config.yaml
input: "log_mel"
init: "xavier_uniform"
magnitude_pruning: 0.5
batch_size: 64
Rows from block 15 of a small CTC audio transcriber, named by matrix and row number. Rows with one number belong to one channel. Each number is 500 + 50 x the weight over its row's rms, rounded and kept within 0 to 999. All counts start at 0. Numbers have three digits each. After the name is the row's rms in percent of the matrix's.
Before each channel's rows are labels from the 100 clips, of 14976, where the channel reaches its highest value: "strongest on" is what is common among them. Only what is clearly more common there than usual is listed. The data: read English sentences (LibriTTS-R).
# convs0: first width-9 conv (model.blocks.15.convs.0.weight, 240x192x9, each kernel summed), inputs 0-191
# convs1: second width-9 conv (model.blocks.15.convs.1.weight, 240x240x9, transposed, each kernel summed), outputs 0-239

strongest on: the word "place"
convs0.19 103:540480481384408460474523584457506534469531519508473487523467511531505488454498486565423521514415487550543544491573441573478440441502477452549411487517415493412597503489483551468489476534454488494407523396440460487543430510468520505494586390501501560518510468512491446443491502437471523318574434480522479514566524457502559513532562528421538467535548474575456460485500461566519514468509523551529485492556543562506528525494520486402491453507419529567456360520491489463467507494363451559578522512345447473503472574547486521490508543581478514502472423513562439489503517430415590571
convs1.19 109:487486533549426449462562565472551604575505455444452604502475505500449518507547566419528467502434512460504417510436501582494530370519477500618487481589526436478497451652490546506482540538542514527476558446513462474466466451587576496500368570488471484599484454465476562435457628477476473471498541489490493467569461443478455509508419497586475468579566553516502530472446469496505453537532488571617528532411466503578505504486448493477529447532510636515568525531548490496529555530654512423562490489510572457525492533539453499541574496557452504533576550575594521562511495527462459523520487468548518499520492468523500496432512657454487507463579541481436533526456483542563525555485475450577603486497532493527418538534542543537500

strongest on: the word "mr"
convs0.26 091:529477417465435442421448459455502422504438507514494422589556590521502499486490481451478508519428493527506502434484527457546533541360482500454469565548542421489534545481465432523474352489576469423499574508498382564505504469499314488432553533515493486462513438458560511443520458476495446481593522518512553528434545496449494493468342491469433464475495523559506522524469569505504517472450456390500541486489500489454493523499419526464487599458463537467450603494585486409531457557449471488476561437509465482576566418500509490525428532477525453393450539570495458521486530454446454530
convs1.26 098:510553425432455500444497471467582517558442466514564476457568531485540463464517576498534544439510478570453570503461554505579481457504523498526554521602409414520462444520582534596554511552450600531504518444474463580522460453464535508445505502511498511486390504457496511442453529539427493572428513490524506532535430534541451456517590530561523548470463489527494509495540585526421466576476407502415569546503456510456451499506448509503446533528471596475615540433453443367598510493492446517490438454404493427528438499371497462525581498499466550566457589458411466536498491530442449488530518410515433455447533477519567508460482509450548522386477579462533551462632522508532554539477427524438437513412446470594580492519488476448528

strongest on: the word "even"
convs0.129 109:573485502479465395570428435481454505421503444502493545479481404484509434558451480510403412554446576497490526518532553468523496429525491519557434499480532548468515467444555516399586472330495464490512529495455470521450507524462573548508491484481541444455492512545543467619495421435482567562445503470424572547532351385487493390534504500477489442473462390480420452507558577442506503509506510418469500516502476465473487460611515507531553520410520481546528510526484591573531461448464413570406566514467547528535563498556437501510536500550508530490484514541511439516516468463499533383
convs1.129 098:491597524565602583445584488505540469518469479533518518511529438540496373488461534515474434554500472404486496509472545498431493430513488481488487530521511513436520502484622545555463486497411454497502564565420459473489543501474479520490498515438468544576502588513436490471549414572529498439533465472523468511579447450506406512521454428493475517394533473484542535457544537443543453501531461450466458525467347477417446414602490536481462500543486520422493493539440464525602491537485540434423457476604432476491483502578413471573614577523454556446421493426424546542494493451439492481480422507577485461475488535406572600537551414481475481440521515488407544447531506518486553484583490479512474445632458512570501499387439502540520

strongest on: the word "who"
convs0.9 104:542506521440426416537415511532546554503510467509465551526503451472551471533449553514432509608402529450485614516539502441444452397417500527471461570501515462449478536487464510511398492466522504484480478547476429414529558483536520554434533428398573539565517502449514398520514511492456501462493490525507542478617440422519515492468470425405458529479542500484434489527462500500445503434499547570388530501471544523527525435509443459458538496464485583435488514507527589525479505452478497425441577547471491539495499500465456467554374488615489498444518425422534303550446595486516485539
convs1.9 093:461465476463466606435535459535447533578556548397544427480451450539488523482507403516465468450439569426428485465536472513495498452522515512540514529482477515511486445472533561489530414561458480505444471547517361423506569426530524469430494496552420468483530532442491522574574504443538556440568436515439554524524515452523444553498499502444473496467566532505489488516373398519504468507384453422455500454441448494481536386488481629536613531578444555522523410510479465472509463415427507531498471424498534441474533559544452453511487554528572478569509444430498507554414473488487463498397497494433415493455488505557322531463555413509368569550483496502599485492496536501538483519451502500406533468464556461535489483484544513490449

strongest on: the word "be"; the word "that"; the word "should"; the word "would"
convs0.91 116:471529452501580496461523418487520419491509508420504447421482345495479435497512384510537510577493504395415426449491522472497513506523522568493484415533421484493491451574408485493402519497543565470452489542526527479457516457514465511471557507477429580554555506520508508483471515471604460554409535560524576476478430539474440469479464443445492483565489463450493562455527447452563485451547523591511503469505502459514468531500475492552520469490620555496362450541507560528531526529493541555360441493428530472465405494346478457509546567531550469426524412521472507427559433467564467541
convs1.91 123:483434504496496482543529462555610410526440488439503492545506435553520426474439497389444553516490459489516548466505517494602476496471554468534528511495505502578409481527519435480492452469510664460531463502594433475444516476574363520480357447407430558542486588519472422547469527546499525503453530522453511359531565592553535491489537503515466492558506552477489438594503505544460541423500416545463506566466465464484532360476491519476473517503483453599502447432418501500487485520432521601446520462534476489500542560554380406524472536509483552472434485511481526522442491536475536600328564570446471512477492461486482541577467521487457473495474474452542493515414447482541514514448557525606522471510558491495481545445443505523503

strongest on: the word "be"
convs0.63 100:516483546399413517433529537486502479428536489451476468511390393495443489556457413478510500357404488446505475523559518403485528468458500406449485544461493493502485480497487480455478372521515452484512541575476376584433510608495585461443467511479472531477440542542518500383484529498539525511519555558452469531500573485406476473530471482494465404396541480519497463490516497358393532507452600549473477554498472544486596508561504454470473545482476487490526439464622499468514508476459354531491454516508458425552504507485533458577505469555447555441521558499570456469503528517522486535
convs1.63 103:557490614525489445505529471524456532433604542549580449505442421476501455525509433488396446549531514462419461486511497493463484437485546438590519508437484554492495429488568542550463438501603542473481545520565469564597521522611520462489501481442466474502647506551468456483636557479529535570546475513477443500499550495405454423521490500606503534474434555458520521525477450482483479472593486447432329462534499476539453378417480556426493545494510445504500449544402496533457484554513473611509394510509599487535511473497580472548434489464520541518446535572525435549523490541460493561414493529485507504442471443512500559520391543543495519508631537499573471452479463587489541502462515470534535541494593481520569482552498506491461

strongest on: the word "be"; the word "will"
convs0.88 098:598526461448393535488505513455487526481530560502430468530470482478513523468488414479379544497412555465424628497528537381523488508455456474561484513502444533406533504540477495479487484401490503514544502518483510550452526515520544433522555477373528513471452550497441457366463591525513555484479543511474488491499446497491486527522459500505436458477486401470475454514490517511494490534500481454567395500487443496399478442529423561528511429471503555504482571379491576550512560470532496568539600355444494500511566552519448479495511458426504468486494555524458339428454425495604484414
convs1.88 091:482446429428461444555487421502457358490490557460400543571439559527474487570414464476446520517385422501527488501523464479544562550403540474519449517529585498470474442421522587519504461530427501435467537528535567533516497500382485448525465491484514514496622501497498419487477541557507388434507490415508411520563594525451402455500532458552554440494533538441466496503414534501519480470529473391450443472470468461447504478433443570541578533484504504534607407527511528492518537469510537534479512474428572505459428494539524557489409513500532549567477420519488476549509509506452464544464498511395540562492481460503419509395492461475383550372499422514457513522456551552611506510456520508553494562530487509521474526366469440506472

strongest on: the word "what"
convs0.54 100:490488456491447443514467416500491529574545372460520500523467574428451465463533479492537375414428464511505583556521577462524455486521500464504441459474466552536478515548422532449509539440456503454545527469474388442445432447482596465383452473562468579567487507525462527385462450537572537536473452510520480476531478452491485511461513441506523512548435414464421419410515553454593498357556492534474453456527464433526383473483514546498530510529398488461503474481526498488544502524463496469483516432538587515528412475400533457485541453478470641429546493443502476519508582444468434486
convs1.54 092:521446496391441496443495517558512465551490454410417515500388503539519490473454470459600499511486414438321401542541481466509410508467520519577534539367502475509483451391500480587533471565543487479473522503523518509508401645532498503459467421468491424400570484422474451503480574599554513490515481508514512511471581525481470508468471455507485450450555538579439544431484536558579509460421544542519489447575504459537463492449484599517511500477497504544501531522460488502453460477481420432455479532554582406486523502499452469438478349507522518515526541435548540490491595515495511526460517493494593490517529482449470534471510509428450507488531495458458454515536568492494474418573459400460433446426514425512428515435549504646519

strongest on: text has "perhaps"
convs0.99 107:562508552457476415366478449450472488510463379511504457552457424509505441497526430485495518462459563524475426439403458480580564537467458469537486504536415518435525394485488555448580501469567532484520479406512571475533409433529527538523485533526495545543494373532480479487510550468461437487610534482419554483528503490539501557590478556531555511447564492513441528485501597521528442463511492451515457496481592533504463434596439496341419554552596571466437586490472433492498458466473438520528563439503526521491484479450481432488438372518508496528481540472621512543510478466497483473
convs1.99 101:508457504458500481528496500562510564570491430562492547433443473454499521522456519468464458534424536549489414519485435470402495535607466509526524442441520507551525422478510555533499546498439467604540600408514501563452440513515474520631559536555457442421424443488504538462511541475479515514547487472555557491497437400487430475500500501512408485480481507543417519539601557523452496492492436609411497492556508495497538450468436576462498599539540513456357531453433481490561611561504611528447455484440538498517518523569512512505494597484474546577537517525514542596572466476528498442484620503479473505531544606546467557508480374617449519536445511484342488461488476535482462497509505510525474512619513460523425520547482457559472

strongest on: the word "over"
convs0.238 108:522518488484511365481455468451422530490504529461383506412472376461462554461479572472513412560485570440534524492427398566474575470482537481478469444481500506465574502488511563500575543524399496471522476416546545571476497547488479533512570370514564486473523598450544341470479480488544474628540477458437448508527579394421538463596523557497453515496469462469508470442474481545560566502477493499558430440472532435436432476524539450547536483455458541522480566647513448537511477511486474528468508532556501517545513566509517468566534388498476533480467496475458531506414523482522511446
convs1.238 110:505535506515536502424486482539542532500551476469491444423387470469532460512514486513418416575576366450472491453458546523488440462534507503482521488503457432456426485520532536535505548556519457420547509561493464473505565457544566552544498502445484485579559551412469437457522538501468499471599507525493468344530536500444590501450440507414537496435607493547412417550544453520536473512384524448490368545457513493375456405490487484491394549480467529489498539444430489522458350511557491421327433462526485548509550470424488479513490407516455476471486375416418483479476490508500469548511542531511468405534482498506516562505514511489493479460531533528426550396528505482543530436532504468506524435502446462512515594483477535512462

strongest on: the word "himself"; the word "he"
convs0.62 097:436414545491628496393415457597484500483486514483510558515508594512427496419451514451500459563491457450456526499421480515568514452424545482466508505540519490552441613549468514461389448451486558493555588484472372480495470529404460479437444597540523546482496525508535452422494473425491487431490464464547568499556540430502453493411549431538562485402413461475486463477488504557520577431485513591504510473507424527444456402415481507434444554529475461531440531508486517427469486489474496411538408453491544532472401418490589450493481443537529546517534504522536497410515554447473526530
convs1.62 101:528574520518524428463547501511474493510537470500555437481395499468557500533478417514422571541538504530522408540517510595544486394497573536503525487570538474403523339400499476470517492456453479541487436405450447503432474417508430491470546475467505413317489496449432499553546498521444455517581474527449608572444510422506495458618468562578534535516529491545502548527522487510445499478445395478469517585557512502524471481367449424577501540485397533485428339535453556556482513445537517482525473541469453482470520506507489505404458547554544474582503513545596523485485474486456471504452431462486539541604528489535504466522517408564524559462475486517582508474514482477516561480437500477470506445531487490540535463513531435479413

strongest on: the word "first"
convs0.163 095:497467480485538383480516597582444548467462474423455408427492539440517481489563463500547525596511451433455581494574542522531593362546523461527473477455543490497521455442411456519543496477478508436585440534519401478535460527488526456497492444416481410580476535565538505501479510448437574536384577503497521552520535332450497572531581532454499490417513507499416471505509478414429435492471594563477379486483460500439517447429428529531488496473443489470488453531506533535538571494478492457474454468493472530551476535485426440543475626536459539545500540539447517497503476572461502544
convs1.163 096:444432527466519504606661546448468489431542509451523527506569518593481505576536461526512471530540461523496510482496572508500483423447534518508520545516519616572586532465479481540478538447593519413508534498539570620487435443390499479464482522437494434443588490560553524464438433503494511532525557580476520488480465469533558471456431531481557421446546483446412465455457562522505572494533447458547489459572553536470589501541496500554505487503541471483551497460621552413542535483460500534492491486515527463502511550418497481529390554563458534539502521477508484553560491555603491524444457526511626464500583500547514432443584598476545525433549490493471444483514483529429463392558456460476563557523510462413516471477373407590410

strongest on: the word "then"
convs0.218 105:519483511518364494475457466551455530556523577476455388465411541525461416460584384498503515541543481512485442433497532475520525392423505513461500518572452486403555499480551557474519489413585484467450462500573528439522463543520552425509539467483522438499508471560534506543456494417524528411471484576515513504468505510402464471470575486500528530536524426496501452466517509408465485478533527516434473544504449485527456499553450421568405365584529520541567514481461582508505465491493490473509452560522542551382395583500542489510474344565521517526533438520539369419486554449514494469
convs1.218 109:572528471518597505523628522529494448483567509534432582533473463495501546559461445450528415578484488484529534510493471501453423514516507464528538499511523423491503478527526494545506494508517470548547461565574390518517563605513490485518390503523536394428438502464493552554557482487538538499552476517397433504500508494563593515622480495426518478542362460487471508495479519492543534595575555505597618432554571511553497442506490520442558527517479472525489574540525517484459496546458512387551507478478534444510480514488475509528544452449522494457482459605427460518347502487565334453509533464552466563521522464527462522494483482489553462591511486496545509586567554560416453481515496515462565503529441490507599510528679428543536

strongest on: the word "of"; text has "course"
convs0.169 107:576499434405486565506485454422487420533500464540405580468501498484552412513544372397538479490562481507565493516487443510549500464459453492471460541473531495500549488515373514521494366370451491436438500456523473410558448479505488513520498453428467516597514480399523460553433587503496344507499523540509527562462534460522424490491467365545423485491425447492549490549495473522532561546481541459526471529496492472442580509485464439560429463554434476553508526501517553516531522503442369513401465437566464488495514500500481538436511481499522465507524430437380472557500510515445551464
convs1.169 095:500507488525613597478519624421509601477476537474503480601585505401461386543514474508528561527586494563578505625541542485413488506494498536520468525510491443454492451478480503576466569508557419518410528530416566479514444442486476481484528538517573493547349446464504350480495537542510519446575487481543523504463491375553558485481482525489535501573543508551504548502556510497434514475503523546526591449548483513588576396533426517513480474478396535537524563515553475464508501422548519461436446519524492488394500510588463531483467536490457393646467446486495427475564500502529525447439603439453476438487500532520592485527562519525495544448512489419612477493535431523481474451518514518473523599505482501506491548517490502529520

strongest on: the word "of"; the word "him"
convs0.72 098:454439554472591461425534492451465536511507448500539438513509363517527473531463500425516527588527512565435537497584506522520454503407489538463476444497497528412422447551546457485517564596497513467471449483471450476447600538516441591435456455603436499440462490534546467472577485434476411477410427453542502550491500508418470510495497395606490479520473518543542507536490539522449457527404461537458479520538460516524464541415520462593495411528477444488508507505500481483487542563462434586535510573487416470510506308477483481491506485504472515360559519525474508485439413608457535517
convs1.72 097:472513562559469536564492507482463401447471502424513551558445441577540481566451456534439395551533502466424495529478528487546501483537479516487543516465477488413475508532490338460493433512485546517587485472489530310525472498532563562473511450548459467508466574563458531490458422506445496535543464501529461564573540453475413460487534493576553527500567401505500459500527553457511491516400538438526533470412435515556454499457465427435620501479447480511535508514497528444434503503512440456601575441531551495554539475533487487466543529455503571528447543511412436481539556538528536490551506471526551414465361536436441486517469544473505551473501481530493487561490449434523546464472462477410378476432566502553452377562517519445654

strongest on: the word "i"; the word "but"; the word "not"
convs0.208 106:502482498510438547504475379500500447518467516532513469507514480533461436564466452437470492518510505485463582439563461444556429520349534433481511542515499445532472510485430419475455413450526526486552449516453489520496494527523382559538487489506437536540485528516526569446470524463424511471395588446495436352449533525380515457446506580506374522525510527455509514386485497595451451508571538489493524488473518622529459563469522578494398437494470460509463552478581525445591492477452430598433480479543566523486443407439411492516470476543464524569480443489517518426500567484539497563
convs1.208 101:471330461557444377506475481529482508468484530520532487479603497461514465466583408502444522544465515492470517493528487435479444478476443517541457517476505529401587439460512504409500456510496448479520589557536575357496521503438508511398537467525488554500599544577517530476528524528514539507568442446533511536465506442509495630506484556505515518525492498443502519540511412558506470483562488547505448486468517465495497454455480610560575480528571439569495317575440407499509541508408485632527476533367517497473471475475541433507395505536494483528426504527455453430509534599491447543463498535461488469491471451493506504516511526475599515559548405567474489450479502550489547578469540478546489510501628555538477459458436530460399

strongest on: the word "mr"
convs0.195 096:528459505463577508549496535515347546576428453500485485515529588446485573523488538392517539452541524572500508444500435467481436559476452558412538464511529543578540470466507526526532487530501479490538490526513542453446553489532449492492503550601449535532505427447518464349473566494522585554509513510478471462503476523478549496470533493565500449402503461472481441560492473488507472490489548463427462478444506524523448456537453401562382500526607407479501501513465439486468414552554465463479472476493486533558403437527388437396471461393476618533483374431460470444504419568430499464
convs1.195 102:559477423492428520449344451479430508540500485519481474548514406544516523517509539447525489484457474521466473474507517460548518524476517556490500518513492570439548463480483588576500536480502491437560471492498399477490528549443446506423510467520399620404555434483372509510521602447478439501509491538384451432494550499483482575522341468480492530488539385472511551483448534467456582465500443528482473566484533489420439411481428502535465426464547425532520489404482434563589481425543526479522514583582545515556532447447463402527546570554472436430504488468438477434492475546584518485444485473465482517466602446533441439468550530531500442551446485461503358539495444480505508474460531561470554437479542588434462519535444526556440

strongest on: the word "i"
convs0.14 094:482502531499444538501507533532482548461509486518424581565483453471496508461487439500519489621594499474489552465455509482556430488461476553503494556408518457498520523519517505382510469484530521476512479454488450487503405486470507346521505571456530486455493492399518541490386380508427444418523492474490515398393483547531472401477443478521529406555409531437474433405455481543517600450431515490536461516537404487486436495484491508454495470465484442446556534460489516459524520469512486579461476550455394461309461505513493561562517571467527520384582466484526438477456514433499465549
convs1.14 106:522578478559493537508506537474467427469573469489483543591510494517426501518560582510538548499527478494511509524430472487491497507488413519512480468523575579472561522442534573449456401532548440519476552472502526430471401532552486557480494456482414491550531574522514490489498553524448572455592437465399495517469592485477370471477437476651435516500401428550473509493468599601489500478461434549610518499547576537489525515473410506510585494464453543543589548463541398494541512366470426405468485523457490537511480492568616501472459422472510522483568491494536525556433552640460465508541409452515498485570514587518593540566481492479484484412499480435534516535545497562539492437558480525498548586456609537521492496491518537507555

strongest on: the word "young"; the word "something"
convs0.123 103:506469458603284523554481473428475423518517495480493519406491454491480493527525556483498462501426496545518501436425513470491519512443479459529545461418575497520454435368501479477555467515525465495462497459512492378513421559421504524550546547430543468482523524580514516493438594444468422516491554496507499459482329490543499549522532428548466504454462466522469513441505506450482640511516503471407511433493512480432478499478433467466543533423540466531504431475501471515402447502533486419513526586536569489483494495546467540442469473358547463474420510565506570518447514599536562484
convs1.123 093:524503461508466347524565464451529458516521484442489418504513566461519530529477449488468416609534545500493531553491536503499476538564458575501534475509507465451513482527559462586437434469597523583544462531509507390502471390532506534516467469537470562404506541485546449459567371621545532434509409487564479554477425456524482419461473461484572559407496514420509484465483507492474504500560552512463513500447602500599550434503478501438536584547381507467472581404529557519445455545549527603480510485524443460545474579563483528554459479518518523489515588507526488468431511469553498520473532416516499483499533392514494435473483494450559560560631566428569529547376517486384551503453541561490424515496527435530507491494480467434534

strongest on: the word "life"
convs0.159 101:475532437494678472434465376538447529474490484436543453457521370497455508532497489494553589435504497490525503434583467500580576398323471523381473500567515408492545458522509484395457500501472447506505547478446500380468551397487428429487582487509542579459481546511550596514455508561444495446557540453511553488496557440550614455443476473490455469511535475511509524472525455507429513536418564536500469464487518489428424489549464508497460512470528499466430578492498447516482542438438477500438553578534497450469486566513477488527500476460495487486435488473520409458521450514496457560
convs1.159 096:467451486473480465428527445515548488496528502468480510434468491454534526395515466548441475518429546534489451487395488484409508555432391441564441504438506549494431390451509501534449390456470468534519536558455406491498565492520597484529489478461441488453543522589528476525479500563415502533538423460468498459421485445498484474482473495668498484521548518433428530557454490456542525462455526504391511560517508482391531516498497527515590474508493508537574484479460542463479561466517459538542474516498502430576556541561499510488544435433468532495597508394531476581502459561446514601510501513449505527454580512541388379601615498483531567395490499440595454493554497447584511573500489526457513466577394470509441481447408455558484

strongest on: the word "cried"
convs0.80 105:464375527475384534481496516560475494512419381341438499508473512496504461439455487500418413462482470422425541482501480495462527550429537478520474406450526464530462571517518501462512429515503375532522503480439479514464501584446580509496592493594564531547425473402356489443461513553512460474444593526548513458554435501490567498483530553492348455488457414439516520543461556523523548482532539441570554486475429480498451492561452411427486414524500464432471478400552492543502468497550542468516483466517462488486511523483543504515444448529483520549491459454455619455512505468506517532
convs1.80 093:478530412514469442480477533437550642468416499471492515526494604511479534473439485469507490451536483492432454462577590554527493506527491489461534471522462465582511553569412532601432390561500509453570479505578442399556516518529439523539492571571498578387472484476476488478466517537486573434578543546520528531565530336475580517457566477533414541477518469460547497517566465574514589555421549618536501639468460500489491474503481528527560539549458557500522479448564463465526471623500488491556527545518514504469450445470540552506560515545507446513518577564449483518526477513489453438523522481455482475521486450438507528510561490583451479530488520500380525506500514455503380549412477551433437553536542512465460522536529347522581

strongest on: the word "told"; the word "tell"
convs0.178 098:555526450484527511420531559490597477386502535421542570507503517526498475489427483512538535610584434378489461418502512534480466454527454571449504528467477472477463483592455454571441472469500488558555386488493485480536513488445581407590550479456452520499545516501446559472544516454511445476521493453489497441488541531452505451409449508497531531566627446436474504416500515395511540411519389522564556474442444451557487432424431459488535490438468546501483502517490584423482442479483474476456481394342439533443477466532500459499459462492504488443420580526470509439532422561480502544
convs1.178 102:446500391464519445506496511474452478537471487460498430475415496484507494496539520479447553459504412447551572466548548510503400537420504531508533525439456607473502447552512541520502495480544407434427542541523440529530503482536534465487350477462511529532490512542459582503495613503499479429451496529466540500473576528401548513464469513461552490462422523515507509386493500489532412535468394526489447469441537500490537530491508419498530467523444446457625423582454577471460533504458412541527476455604456523589501531580489551549511525571493514419448503491495543435431548449448428430571520526434386507554365484523487495466469530483458467378491577519573539504479531390434493522490415473476584458432487556512437461372493417530504

strongest on: the word "again"
convs0.98 105:474506582468494465497482503480495527387476521418457543454471400522391481513405544517436441388412508377502515529540515619369623582567438469603405480486467567503518500464490439460563482485473440467517507532526471494443579522512557495459502488473417450421480423518506446453466399485488478540515515519533497491426491504493508500542376545516502465448481434500443528480555487499489506487452530520516456541500522534453474566426501486511443499370453476479514526525482510567494466479648548525424424438431397505489569540505523470529458510519529513502449487474536560430458526588463565451
convs1.98 115:497511434497476545502539540463492412527471485487519556527484433527525664534500569463498408499561477484593549479489473534481574410426601484523564528493511473603576600447565489450548397433522474495478422487471418496515513522535450503462430431532484434427430562505468531471528464461490510486554509528441499544447443472500458509508388445430535474508545534499494489578452523482574439519401444432401404442434398523418478388471390521458506496469523523489617481510458483471431467492620446507555479460572457469543536508451470584500498559562504382469536484485491550465553554477427508458508491518488579500514566456483487540545440522481487487554448575458432541508566530470472511639479483488425459529496543537530450408499427496528493

strongest on: text has "perhaps"
convs0.29 105:521471534408427437482519399490556513537552437529504443524500425485460496591488477490520382470481535535446540490620541513523603436529485513542489567563453479437513495463436575428471467438418531478433592430496498472513474460528619523446531581443547523528517442550462511474581535509468472513473585452463546456454442506495451585530485573508499447462509490486501477467442457469483513467466417507493441536490480443437454492451397466594457517564584505489511533386465410472412491386454450467427511452446382526456533416511461461499648494548497514405485462459518527474506516481546484521
convs1.29 102:506454507385596525602545519456502555512518540517576474543494474609437577566560480539485566607552599445517462518485488511515431604490528541520492474517511473467419592589523506546500510584587528452563463471441493534537440540510393533497486453473412539488575454500513507579477395489478500527537476372534498540509446489563547444556502536451488622513431473539553535462509461525559535555517564377424474475554425534497514510478520545420548465509537465511481463564444508608551590425512444456439511478460543525519504432560489533517469529480550542510471491502453497504569522500445488493423517488511561506541519534500556497568507374598476468511524420493452480557442465453508501465491466571473527595431492473411444516608563431433591

strongest on: the word "in"
convs0.154 089:465562536524524520465480445496582468455457553581440500500495485494478487503502535591502481395511527495481529450442470516545480385396439526457468462463542527469443519552620479456528499559559499464485496540525445453464451484459533518462479524499414517419444573479537529508491393465435536467526482429504528457508442394469557510445437500488500500445500473542508550507458470518423454498402448537498438436485430481481534540475544502487476433529563437549490504568524363488479444503601485497540443422543479590470543354603428553493504462380438433534489530462479345564529548556505501398
convs1.154 096:337527422508473443506452497475487483476399504481426487487529435522509473516454494526517452476500377482471475457455431562479545500507459490508491516408509465525443397487494484443502448369457507465437507478487546537489499532527580516447547501529457550414336413533474499452517438427533415513513513420457562529464425442484486479434434493502478546478512466449504539289432506545523446554491433503427484462521490504589582495456560455504478447453529423523495378443541484488459438368557579557491476504537492397467497468521608589484558557461517428504537547440459554507485512533434425551490545438437431572498498492579491471496433535500467521500468519461449486512528468489482431555509488481504531535456537402571549514465489473514479

strongest on: the word "cried"
convs0.17 106:484500453531477482501496549397503503480528466533552470508474475453512515415530509398506552520520493493519567391458617601448521456472519460538447414533485545534494453536461537401554540500567486530533513438509461477509471525405504440487477485401544480444483416496457462510579441463422538492501401506531490501500542476459521499489511507566475512476463506415400504500489529445534566446496483480540424418510422467512402480460414429525500501483506523526336519469508554511582351488431558566511518538467436493493450561526490421527485527418367522501488508399452433380485375494481506528
convs1.17 104:453456478511521492526400417523586463522481539578507546481538438433514576419610469563579529446535510497528550500507478448497479413469429528500468561503403523492439580465490518511549494529462627549448520462558481484544519444591487532476514472512422459587568444437477413472450572470565575486431458489507527452510488495414481435540484428599458516447553550442573409467595506464508542466485634528585500423481525542525556460498498543477500450482578397545483420493454472495567580475516472529460515481448471528522494497472519472464487465526417486474538481466461381518623544581477485540511474443543416396409556535533421533461410503519532573524496500422474487517545469488559467552490540520561525421535530470483606466515609540479489

strongest on: the word "from"; the word "for"
convs0.81 099:540500492455501514500481549370485595490475406479593469544511487452468510558526542464558438607470544521479516518422525506423522604491489539539432594527413418495522552518476459511474406488484510493476547506439482488525580512464549516510431507444500501509482400404445480486528481545516510473522547488551489539476500517469520531598504527482475532517511500375433482502466468519505447516456478517492579475539497537549460477440565493472436517452400560492521515484499426469480596440509373572564527405461553518450454485420483471429446414440520484440503467526434546275517440584467434484
convs1.81 090:542473445475436469455444435595503553541513529454545526496451514516477542345434450481506470426419581601476493536524514516445463491496505499424457592324480500590512533471503514543516524539471520418442520520539500434465528471447473493463535464557521580386567500489589521456407495512535461449486486440498555500476517554524513572486503576567553516479548510484556511514532431510545423453512478454515498568437585495492509595618409451487590473519502565528510488478513486638398499533417523517591528501413403520464509508495476485472526500438518584369523515440487540457465502424506469503552421556399434483514489528485556485558452481513555452594494502504432463524440538485581539556491510487471465431516527425411500496545538412531516

strongest on: the word "of"
convs0.59 095:523612500493524555517491464500415465489469479512568578481449508493463440490494458453569456380417460428454500487512514525559517494565491451483467560463485362425416516544512478501491554511452426454483412497403361515478523543456663424507489500500512522525478438435509541379463399420478494522472522449531523504491501485450453528508465438464472468461516497498444516479446506497510506531507512469499579560526435466519572552634494496527425484429477557510465576546515412481508581561506459487446405548448445462538580553472546434543482483508475594513411458517485375493515400468486501526
convs1.59 113:564567492508527498515519550524520410480629505429494486381441500575573520486538514547470382505591464513564521500578475538409535447537502458551575498561510545512495441540512660479475549522400466447532534478502455605473448505435414469547523490432503463446580573539496443478472505415537514503458537489429356429539495486476527505470518532503526480527519448473475518530523509489522463523486531465535443497527527479469535496500559438519363434437411610468552477481383449515573482540523517493615431442492548433479570523463461466546498673511492549456500580478496496531427491480466521616565574503406455497466520503530487437498466529518492524566528548522486461551434502521445433527512538468498471583557523544531404461541474450479505

strongest on: the word "young"
convs0.138 104:484513474496471465480464489438487405572421513516534457524469510518402463566549484528585429440475508491486344483511439463445531485479452457495457545544460489395382466436521526509579487478576524500394518496474580377468503492460581379552463543430448403544510466472425542419454551497539496434512597520427542429537493498573502576407490483583523511506509468537515445511530481446471566526547450472455451533549429477452475513579431515505502539428536362490500514495574465529457581517580454465471530410487577517436492470442446532480494420505427490555518480504519497452533476500534567464
convs1.138 109:503492450516598443485501499511517396461392535501408461474535486495435430441403441471532485503514518492485514455527426502531504521499514534606474497534551544547479529555506483530481540535485526488547441487421433558491407480510498485541576513585458434468421438475466467548499591451458481505532472559503345517576541561455478534502444487568431482507436509340463504494555475399498511372454531545561571459603477555557418387585492524542514536491560414491498566522517564456432497473477526484530496528512501473473512482528564559427392445532525508466521508496492482573536548432487427451549490497543373509411512462464552443493520566529482443584515481516560519459514445575416528426582484485455505463540376445583508476438496446472482